config.toml
model = "image embedding model"
dataset = "stained colorectal tissue patches (NCT-CRC-HE-100K)"
train_examples = 22605
image_size = 48
crop_scale_min = 0.5
horizontal_flip = false
translate = 0.06
targets = ["tissue"]
num_classes = 9
embedding_dim = 64
arch = "vit"
norm = "rmsnorm"
norm_position = "pre"
hidden_act = "gelu"
mlp_ratio = 2
head_dim = 64
fused_qkv = true
bias = "all"
qk_norm = false
layer_scale_init = 0.1
parallel_block = false
inner_norm = false
moe = "top_k"
drop_path = 0.05
num_experts = 16
moe_every = 2
expert_mlp_ratio = 1
experts_per_token = 1
shared_expert = false
patch_size = [4, 4]
conv_stem = true
layers = 12
width = 256
positions = "sincos"
pooling = "class_token"
am_softmax_margin = 0.3
am_softmax_scale = 16
residual_init = "none"
optimizer = "muon"
muon_scale = "spectral"
learning_rate = 0.016
momentum = 0.95
nesterov = true
orthogonalizer = "newton_schulz_5"
adamw_lr_other_params = 0.001
max_steps = 9800
batch_size = 128
epochs = 55.5
lr_schedule = "cosine_restarts"
final_lr_fraction = 0.05
warmup_steps = 1960
weight_decay = 0.01
adamw_weight_decay_other_params = 0
Rows from block 8 of a small image embedding model, named by matrix and row number. Rows with one number belong to one neuron. Each number is 128 + 24 x the weight over its row's rms, rounded and kept within 0 to 255. All counts start at 0. Numbers have three digits each. After the name is the row's rms in percent of the matrix's.
After each neuron's rows are labels from the 100 images, of 14976, where the neuron reaches its highest value: "responds to" is what is common among them. Only what is clearly more common there than usual is listed. The data: stained colorectal tissue patches (NCT-CRC-HE-100K).
# fc1: MLP up (model.blocks.8.mlp.fc1.weight, 512x256), inputs 192-255
# fc2: MLP down (model.blocks.8.mlp.fc2.weight, 256x512, transposed), outputs 192-255

fc1.476 096:134115111136116116126159146102143098081149122115153154112147159073110165132140160141098155136153132142116142111157132185101151122146170128088090168111138119141121125163120147109125135175124105
fc2.476 095:115120154125096153139085149142138126201139140133132137123134108124158138129094109152116135088171096147089134075141154171113148131133096120110168133171130092128164119152120164155120139113127173
responds to: tissue: normal colon mucosa

fc1.57 083:143108143085141147120137171133121097106111102086127105141201129149148110119175134124120117119120122133109122150154115108081127148114103130123072157116142113116160124132095178175122141148107116
fc2.57 083:159151126139090123118101120122143089148142119109114119099116136119121165128149095166099114117123125108101124107185105143110150094123140128121172137143133113105106126170141139116129120138075057
responds to: tissue: mucus

fc1.464 094:099138123130101132117149094157159117131133084132164112146147117145099127123103131139118111159103131128164162151137131158147137119106152117090135117118148088072121160163117131147115147138109113
fc2.464 092:121091129130147113165136163150143139120130177128112151158112156083122123128141134175143132122153112139122083144132169109082093148111087167119131131105126150157146099152129123141186156116128160
responds to: tissue: cancer-associated stroma

fc1.140 119:117109114092113114132140127118131072113110115140105176156094141114082089098119135138112156152102115150095146124147153106164145148095190132091092110128145162140116155171136146144112147126153102
fc2.140 119:098136121149143118127129101089112131129090086135102088133175127112151091117116148138160143144121144111139165128113131112133122137132133134129076119149100129099066069106119158130121136095104162
responds to: tissue: lymphocytes

fc1.433 093:161123170151086099168112137142089078129143121109134111144132121170119128145115152103160161192148113150115096147115133081143076131164130137112135109149140119157097155085138129108110139128171135
fc2.433 094:120084115137092149096174081131150113122140091170134162143128173151159133141148115151134101115117137106148089116140089157152126124140105122150155156131147148139112148093137098112127137125106115
responds to: tissue: smooth muscle

fc1.217 111:113122148146182115103157154105151129117103158149114155168140118105127102130154109097118153097128140140122098131159106158176138144110099116103121119095114105141098132158128175111150109101101117
fc2.217 104:161103144130100157162080120140102140107142130147114135120110114111094125090153155134114156103124126105117101159139139167126122126135168114164132117138093134152121141083153127134105132136127103
responds to: tissue: mucus

fc1.275 110:141206112126118151137142153147148138127130104106111110128116097114125103136172098148134100159126128103154140111106139133135129094114148118098170124130149156156123108132136150159115107142087109
fc2.275 114:114098105124141122097162126143100145141098125130158068127110154129156107141118139122140119157109121089150165151121149181089129107129105131157123135135125149126118126155115157131117136133136105
responds to: tissue: tumour epithelium; tissue: cancer-associated stroma

fc1.279 082:119171167107117130129127144096159114071119109106135112101100128145116129116093176157145099155147079117103142145138071121121114075112158197133134131152115123162111072137102080202081132156082138
fc2.279 086:102164111148122143116099141108139134151129152124098145167142147127090150116133090099171127104111099129120139127118102091093116143152095116138128105152160169085130170121119121132115143097132163
responds to: tissue: cancer-associated stroma

fc1.121 105:153173190108166090146128153157171122148110124139136145148132122140079143148084162130147149113132170108146139084103113101094177104131135097137111143144157103119090147130129108137159138140124117
fc2.121 104:147112101141098096118163130175107134103130130096134126117161121064106195121151125146109122145122100121094161161075123135114134132176119154101107151120097128132159106106123138153115172109138119
responds to: tissue: mucus; tissue: adipose tissue

fc1.286 104:108061141107161133092151167184136090101114136121130088129148132087091144151124124148165160131123117177126141156151164151177168122139151157119138133156128130133181125123126107124155153095104129
fc2.286 101:152153149116093145122108131098162144110137112146104179113098125154148138152120106142147112111153156155131127103116134102136094165130142122142090159150108113158082093121129101102149105126140086
responds to: tissue: smooth muscle

fc1.129 123:119162140119119141125152123127149106169103113164104112146059121125135109134105121128112127147147125152122144095118102150150124115144123148166072136134126128111139077156114153114116123116150139
fc2.129 117:105143127129119118162124101165151114070138144097149111095162127083103119091138142133155142110068122147094126123146144085136143131104166158150154167092147153140128111093140169130134147103159088
responds to: tissue: tumour epithelium

fc1.313 093:106081097098135158093110119132158146140097098064137179130098094130135130119138106080150154155146146160094170107083104156114122106143153134132127123124130191176095098139114135105129121094128155
fc2.313 100:117143107142141094128134135169115138122170114071115156090134108155105160136158107153159113162144142084124128118112117131108133143104152085090085130143182090110116133097134108094128141127101132
responds to: tissue: cancer-associated stroma; tissue: lymphocytes

fc1.312 102:167100113163145137123051181115139121087154158142104113170124149149124098150160122138102149126117126092143119115107116149116127132126163142155131118108103126114141123111121149091084161139092146
fc2.312 110:101115185127100124133115108191118138153119113178149121124148126156149145120066095121121137089133137112119131157128144166125129104147123140104132143126127115151135156159118126087109144099123106
responds to: tissue: lymphocytes

fc1.493 098:103168112142170139116096154133093124124151113150114113136167149105108177122127153117120188111103129153106108190172149158116130129133135118148118141151103103118101115110163095141111081134163097
fc2.493 099:146162108127114179126124132133150140099105133148127147105112132147148141122149149153138129140122200153158113087153108110077114091102094091136142114111190148151129132107166120122113127137128171
responds to: tissue: smooth muscle

fc1.387 099:132158143138135100062164084100146160122104180174146097109153126137159137106148130170103152143135172110156094110103143146119098074136169160152105114158127142147109121140119065101127142121111163
fc2.387 100:111136157122097130106128149169161209185127157124159178131111135124110143112130178158117100098132102137119134151114145121134118127127132093151070107141079155130179165122147159121100128111181128
responds to: tissue: tumour epithelium

fc1.297 106:103107158156162111140166132124148112139096148103140072113111138113137145095132118148152132077195109145122126139118160135162128132112090148142126140083100113152153169114127131097155153142117143
fc2.297 108:147127136110053161158097137100135118150159136144141140097133150100112120119139100170089101189140129117178139106110156153141088157124124123121090145098102117137165079115117117139138132108102092
responds to: tissue: mucus

fc1.321 104:123121121151159139161101110115157096130126122118104131136109111147108126158137097121128104079113131105147128120131147108133118083116147153116122134122128143158123182104067143047117076117114115
fc2.321 102:092114138130092134062168135111181150130133121145151146105127111106151134124116110088088085127105132163097114096127138159129168092155150107143079146126111175092129103146113149139175147150138130
responds to: tissue: cancer-associated stroma

fc1.5 101:115141124099158113158135081183139141137128169126102114137122129114121117136123101204122126171133174119132159150131129135099146098108102165150150128089079119126129112119174092124116129147118076
fc2.5 097:134169175154105148081116151110129153157124137162145147142089158111116125085124136093110148124152076161126107164133152128151116147133146109142132110152110128123123116133103175102159151125106147
responds to: tissue: debris

fc1.301 080:130138148143107111138158136142143095159135155138131161147122121090094125101115116184121078117162133101099125110145115153137157165125164143108127129138130123169091144149134129104091106117121143
fc2.301 087:163153095113103125140158121130118148115103128132118076122155126101100108127125139128136085149094126143192179132141149152103159103102143149157100097107127150135145095128123167165089161141156138
responds to: tissue: tumour epithelium

fc1.432 118:126118138136107105126128151093145149108160085160124123133146081099124130110143107123059149182128118145154168152172129135129129134098109164149101062122119112127117149127159124125178139150149139
fc2.432 110:097166126135170134132105175159070103108169151155117128178139131130065130120112109132107147126149114136122150160102156111123160101117166140099101101166175109146073124150218125131084142094117084
responds to: tissue: normal colon mucosa; tissue: mucus

fc1.22 114:150174117121145131160137137090121109108158130115106094130113161136127105113118119137090142158162110145154108116107131144094149086094155139128107165121089131161114097163158168117151112117108141
fc2.22 109:141121142134081139078130145130113091150141152100109124124134132153165122149132130186118117129156109089090084112113162124142145154116177119132160136191153110142131096105116123142115107101080117
responds to: tissue: tumour epithelium

fc1.113 092:123097166141085160115106102085130163119121187118102123134105116137117117149138116145092133100093116108146118135148090104108100119080113094118125160148098132146074112103142124116163126120169115
fc2.113 091:112147138132139136124160135151144154148141105116102101148127105131100151115144127088121091116147147171126145148107124111108172090168117130097160086147175150096157147099116110163099094109085179
responds to: tissue: tumour epithelium

fc1.492 091:128146135148093171152131132108088137152136127122144137116167115147103137160139079135136144131111137157104126104102145138151113097100181148127098106167122141121119164112133088139117115127154127
fc2.492 081:096131122130122142139138130168124130167142120112136092141110132130176100178092178103137103140144177145145122132101087109110148128174102151114150135164126108112170086130170108110146170125106171
responds to: tissue: tumour epithelium

fc1.243 093:113149127106179132142142089124127154121066111102094105147141113137123075091127110121117149124125153124096143122113120105154145150113145135106136099103127155122124146111117103174101129165152100
fc2.243 098:160141146147154166096138134122128125130147144109119101147120105111136149127171171149136139141144120135130113138115151118080078126138089120131106174109076132135142137161108160099102112122148177
responds to: tissue: mucus

fc1.276 104:128133144120107152121098129121075157090133151102131147126113114112095113100115151133132140127080135131119131103146118113141126099168091126109134153107100154136093136104102146127173134167101107
fc2.276 107:150127123148137105139133127153110123164147098132107104136118115138137084113142148134148157137154108110104128112155128134106170161160078110134137152077106097109136131124087112171102099112119112
responds to: tissue: normal colon mucosa

fc1.386 087:123105122146142143110147106161098123127158153148143122151127166090110095110139094050149127098117107137090186131116137091142159141166179096185103146150171139131107110110141118093174133068121102
fc2.386 098:149192153123114136121098151069139118142134106124128133121153143096100116168162129116134124162124179152101110119090092127122165091084141145170123149111146108122082163154139082138112114120154127
responds to: tissue: lymphocytes

fc1.381 104:112142131121141120149114119083107141151104140090114138150119111103096083105128136130165134152129187133134120130140115131132153143093138133105130134128181159155119143098106140145138120127148168
fc2.381 096:160139124071127105116111108179172098151124115147114153126142100095124156096130125122105140122161119089090100099087137136131171118122124128146156158141137131143138114147119104109144156093158150
responds to: tissue: cancer-associated stroma

fc1.212 114:152157127130137104158102145141136143088105125149146088112151119100093082204124070121137139150170116114116159125138161090102161140156116131117095146126140124116119129140141128145150130135138140
fc2.212 103:131155204140109128133121144142137165141129128145176156136128142123137134119175101123137160127117083148105135156095124162118141115110159113107108127160159134140073112128115163113151112122147153
responds to: tissue: debris

fc1.370 076:164164107092115098109126100146085108117111150133118147144159167125102159112078151140137138113134151126119164126136158133124172080111153139107134076089125152164112102116131149099144142110172159
fc2.370 077:125129173124120136132097185117109136131162105116130109129115131148135077096114154091137150128123133106146152116136144156087093093119115149149114196122150099098141131137152119125085146138118103
responds to: tissue: normal colon mucosa

fc1.38 097:139184136091126132134177162140158128122091138137169114121163164114139133071104098115119101078124104119124110148112142128092150126137118131156100101108134064117145157154136152138099113147113157
fc2.38 099:095130118157101161138118086052146107092134164111117115106178161121139135117141139200103072122143156142136090168159131145122105121133112108131144163119101118110116144098148134122140107134126115
responds to: tissue: mucus

fc1.6 107:198104121153118116140177165126149094122124124105101147150137072146133122131104163125121101096146146118134104110127134120139137098111164148132079107133133124152138149094118150116160118184103122
fc2.6 108:111130146112123121090110090096133116160128100107108105140115135114129133098131117135122158105143103109200132143098152165139160108162116124165109114120115154122093067140107120115139084114122158
responds to: tissue: mucus

fc1.56 097:130098130115135114141122159125097149104153097143125173086166090125129093152113114140165133140104154143136121116105156127131111139092118159100117151121120146163072124133125111160187111123128108
fc2.56 095:180178137138119137123092120135165124107136165105128116125141166138127133164087132107105160163092104100121127122095099133158119135148122168096122106095109128111135133150117155122090114129135150
responds to: tissue: cancer-associated stroma

fc1.239 099:140136101167105136153156117138156099104150147117105101127102132136075111140176109100102137093127130120137139122103128110164145147140109106114111126130147112112132159142110088104134115139152120
fc2.239 095:115071099137155157090096143100098139194144143162172143127156114106121120149141137127088131135162090150125144108115111154117149131133145135100116103092148157090123106103121144138101160137115114
responds to: tissue: cancer-associated stroma

fc1.273 097:117134168117123140158145161156080095117181100107107117092144104148121119110113119137120147135121069170144136139090157136107125132092153098154157145146118126165144074143101104106193131122155178
fc2.273 102:150111120126140122133152142154136135111108118097121154115130089099137139160138130114141143128127132124104174139161112113083150157136144134090127141087119150137102127097131117154077105140082134
responds to: tissue: mucus

fc1.431 086:113153112174167129133119115115140136126122139132119115113075167150155127132111130150097131104118153125127135099146108134069105121125133155160108121131078150113122095128148109081110132135154165
fc2.431 089:150108115125072088163156133113113129114141125069153155126124107158136159122135093121116134152086111098104153136096157135181108164143152103146110121147124184100124142141089152155113118110168155
responds to: tissue: cancer-associated stroma

fc1.75 096:132114143162085142134155124184130122115167144131161104182116118141128163099103142148124132130128111154117128121094085117140146143132132128127166163135080094094127119152159113167100154137128164
fc2.75 100:149138133090162154156145100101141122140095062131121160074121128103149111160086112121121135120087106139123145126147108125126117107115153108108154120135146118176154122133162107129127140082130115
responds to: tissue: mucus

fc1.135 107:110120120153104121114077139139132137093160138104140131116147136152132182119112113135097126136127115138125203119087138108152159165103126098149117113085102119118137131077143109134113118143124125
fc2.135 105:113130180156146052121166164103114138138120134134176129132124109134142116137138151092120151100111156110126120140144149127126116077146100092091178119122133181100122147176141130121137133098120161
responds to: tissue: smooth muscle

fc1.149 115:108157056091186152120167094154112123141068115164133106156141128127127107124113125121099156106104114151124094124127145124121134152103103155140121118087111153158141079153107134183149105117142119
fc2.149 116:112130123131092085098154098116097143092121139109091163145118143132143146113124127138150152151143102154144102132153084150098119134124126102099144087110121120128107143048134117124132100111123156
responds to: tissue: mucus; tissue: debris

fc1.355 114:098126151108151132114127095149137110155130128112147083101123090155129088111161076133145149170134108104136113141142137079137107124136131144092141101146132114175125094147158178168149160123141107
fc2.355 111:145136077113121117153092158119122125133146136116173094116133132099091098127123115081128145131092136135129137110152125104151137110178105159116147119092126160074099130111139128127156108141116164
responds to: tissue: mucus

fc1.108 112:137132158127129112112125163128168082147164123088162121111152140124120104097105135132121119144112114153096130072140126164130128152158130153073102119088090126129134114133078140099151151105108153
fc2.108 113:166167143126087125154136138106101129097123109094110096134142102100130114178115100127094159181138120113115135128110103142075137156076114100142098088136112142131144102114128106140169113118135124
responds to: tissue: adipose tissue

fc1.336 083:097136120088105129130130118123127137133144128181150093141157132148117109164160092121129131080102138125105135114166101150114105118101165154083121146105148127141098119151106096139121132136095155
fc2.336 089:091120118119158092087112180149151140120131144146140167178103135145101148122101118110131103128097133137133089132107121143152106089135121118151106115177086157098130138131137131093129140144165129
responds to: tissue: smooth muscle; tissue: normal colon mucosa

fc1.203 103:132140113097118126131108121126094093136116149145093096134170101100134098153122110125130113126181097132167105128143137146128085118049138158101141111099099117126165135109173128137078116136093085
fc2.203 105:114143130135127120142142129124147106127133143140136172125100145166166149115130133106148148116100106084107106129128097125136166140133172104181156091208096155050154160150122140140129123101169163
responds to: tissue: tumour epithelium

fc1.283 106:106104127111120095109116142126100103109086136146162138105142098137120098109127099133150141163068166152099110131134109162117124142118127118133128102110139147166091118140161120128174128129139154
fc2.283 102:177138094126150146132105174154086159122148125096131136120112123103129146145091175140145091092120145133140145092131108127160141094155157125179122128098129116108147148144120096141085119122086101
responds to: tissue: cancer-associated stroma; tissue: normal colon mucosa

fc1.339 091:142134150100148152136149112111109103098136086121140126155136144106087120120097145110136132134099151133134151100110106122084153170126149125159108128177100123134108147131123159137091092107121143
fc2.339 087:085096112142151130082083149136152156127133063145135129107130105108148120100137136118109123109087150096127161072116131120138146107140098166130130148111142098108114174093129123157137098166147142
responds to: tissue: lymphocytes

fc1.90 104:145110125117138152145056136117129086070086144134104114119199114171149132153145127146166116164113113141087118159169160106134121134136117154079104162114154124187156103118103100123115131150117158
fc2.90 105:115126100180128108177133102131133121159133141145187114109124161129095125144140164187109189150098091170134128093151160106125127113068138121073143068093130098114136118160135141154137139115136158
responds to: tissue: lymphocytes; tissue: tumour epithelium

fc1.141 105:100184100096140102139119124125175130097123104127123125150132108141134168114140103117193177130131111106091126101140179110154133179150172081131173131117126139093142127162136082089152133156138103
fc2.141 105:086085106135114100161091179125126151145150152124127126086126116110134173131124136129132122128151160139068115104156112133125128142125139110101071171094129093155120149094128135123136146121152143
responds to: tissue: smooth muscle

fc1.215 117:126118099087157099134139167114111125128153152148128119110150108121126122113134119142107110150151141123110093101154115137137111116110119146154133137164134115114117160104124082082103134149075140
fc2.215 116:104089155145166129140106083134146155161136110121144154137125105150120119065161104128115151118113100159130124133126157104162147131094123126085136079146105091135159137128152129141098145114154112
responds to: tissue: debris

fc1.429 099:125130168150092116123138125117125082179122115124085174117141142104133130126101093134157124175108082100132150143117143137096136149133141125125095125099096132163114155140146132108097141109146126
fc2.429 103:120155099157094143128128143158100082100123127130162128160094107115073133112154128136136157144081080135160161123165178144094175098141096148143167143115160112108117093098152151135111146113133117
responds to: tissue: normal colon mucosa; tissue: tumour epithelium

fc1.213 079:125113101110110124114136137108134105107141175142099119154117104142115166131143101143131099070118109143127141086128102144077122075129126129099148146091140144161138106082101126158161140154124133
fc2.213 084:154086121126105130151113123133106131110115112085138151147160129131164122084089128078116123148077130114106116116094155119134106120116122102137109109113113201115111143145147097159106114155172134
responds to: tissue: cancer-associated stroma; tissue: debris

fc1.69 098:104103135098137132095179132134071135154141097079115129155120146187147155149124118117117113146144126128163118129131137148123147116122142135100125130127094085103203117138077156148066128153107155
fc2.69 098:110078132137152137166139131142101149088121146130122105099155121126132147108148128153178143098120120100155139150124121138149123122167155120148117133100136150093085092143151128153119151138112102
responds to: tissue: tumour epithelium; tissue: cancer-associated stroma

fc1.147 104:141130092128112097143147108129170167129118141120097114143150143093107137150115143096145116102113111112124156114129143139125170154126142144140107108151140096132124117090132120151163142078102168
fc2.147 100:086122144150137123148124157138134123125155122116135140120151118099119145113148103131118177110167170108149172128143112151122117166137139141117100100141145117184126139114160090108130100144116098
responds to: tissue: adipose tissue

fc1.478 098:106127154093161106104091126167118154147149142088178139079150114130150119123088130113122111111145121133122115116126117121156102168170145148114134147104102094138139151137165102128111163154095093
fc2.478 107:117112136114172121127108094125113131171159107155080125115077131125100140095152111124142150133110114146139121116116098107128143157123098112143137131177126141090089120131103100144135144091168143
responds to: tissue: cancer-associated stroma; tissue: debris

fc1.115 108:105128147122067135149114141157117115182123094158111143121123151121088139105163120144168085123092114155169131139105091110113116153112130135053123131101135142155127084124097113126135138156148124
fc2.115 111:102124112124127139111138145143160121113124128121139076142124106110143102126124143089143149137119163160155195155114098108140146135142119162139110090090129123102107117107109129158144122121098110
responds to: tissue: smooth muscle; tissue: debris

fc1.112 096:129138145139120167123118117130077108125127149103145113121170127106140125114112138127061131119097136106139101132151177110164114145152144118107108130127163109140093159108132105146081138120117104
fc2.112 100:076103128109132131088103141145118146134183135114138148141149136175097083106155140137159129135094157183110143090101148142131128089113137152137171136126144177119164136162122125137122139152131142
responds to: tissue: debris; tissue: normal colon mucosa

fc1.348 109:070161135149144139066126107137136087106110115153133116159097125141117097148128114095113147161171072125124113148162125109144127125122145116150122107094155142141126146154102171190117162146118135
fc2.348 118:120123132124113141096107132151154145108151119109133090112140131077117164095134130121176144168124126142067088127104134086126115137129156145117129136122152127117139105112149144132171091154130106
responds to: tissue: tumour epithelium

fc1.485 089:138077120134114108125130127127133122124113077141155121172152141143148087113099184120134105164098127128106120111096120138155148102141098173100130140103097070101074149131160090128125110071113096
fc2.485 074:101159143156147102143101148152135093119128138096121190125098121120089153163140132105119122122149140121100147158135111084106134142109176112120118135076157096116149072138120108163119163177122164
responds to: tissue: mucus

fc1.130 086:136143138107148129140137089104129124159145151090164100156137124117138111131122140158174136121144111109146186090141145142077147135150095129133082094156124096148097109113127086163110144164113142
fc2.130 086:141161109145163128173105138140129187144136139114167167155091143105134173101136141135130154124153126158143135149161145098138159144161105097181133125112127129165101100135122168101128148110134104
responds to: tissue: smooth muscle

fc1.220 104:125145103117109125148162107165120148085129135133086144091133170121069110133139181121129123130133095151128120104113083101145129120123129187116125118158101148141125118089180104127131104174134103
fc2.220 102:081104169125125147131153142152140106125135139158133102097115098158145102134142121125156111108123118117154111103166132138120142129154134115087108120147152149058115104159140111113097155128138159
responds to: tissue: adipose tissue

fc1.116 105:155186135190123163098166101114130108144120099164116112148095141135120073110133132150123133142102096109124091157115102127133126121098150142160061129132133112156145148147112160160111148150118134
fc2.116 099:120152168151155161078160155135124127144058123104113171117135147143118152139119149086145144119135176158147106144112117126131125126122100121115163142090156132097122134115102102141156088103126134
responds to: tissue: cancer-associated stroma; tissue: smooth muscle

fc1.146 098:109149119080129132177145090109141155146114167178139107163119097143139134136113140155176117138101110119121139139093125152110147089115081152089109093141150117156116128104128129078114149142128118
fc2.146 095:111127085132145119129125134142161147096149112109083148121159134152150129108175128125086136096117109140129177128151127093126144113115159121139144139153145122142152143154110173112173166128090142
responds to: tissue: normal colon mucosa; tissue: debris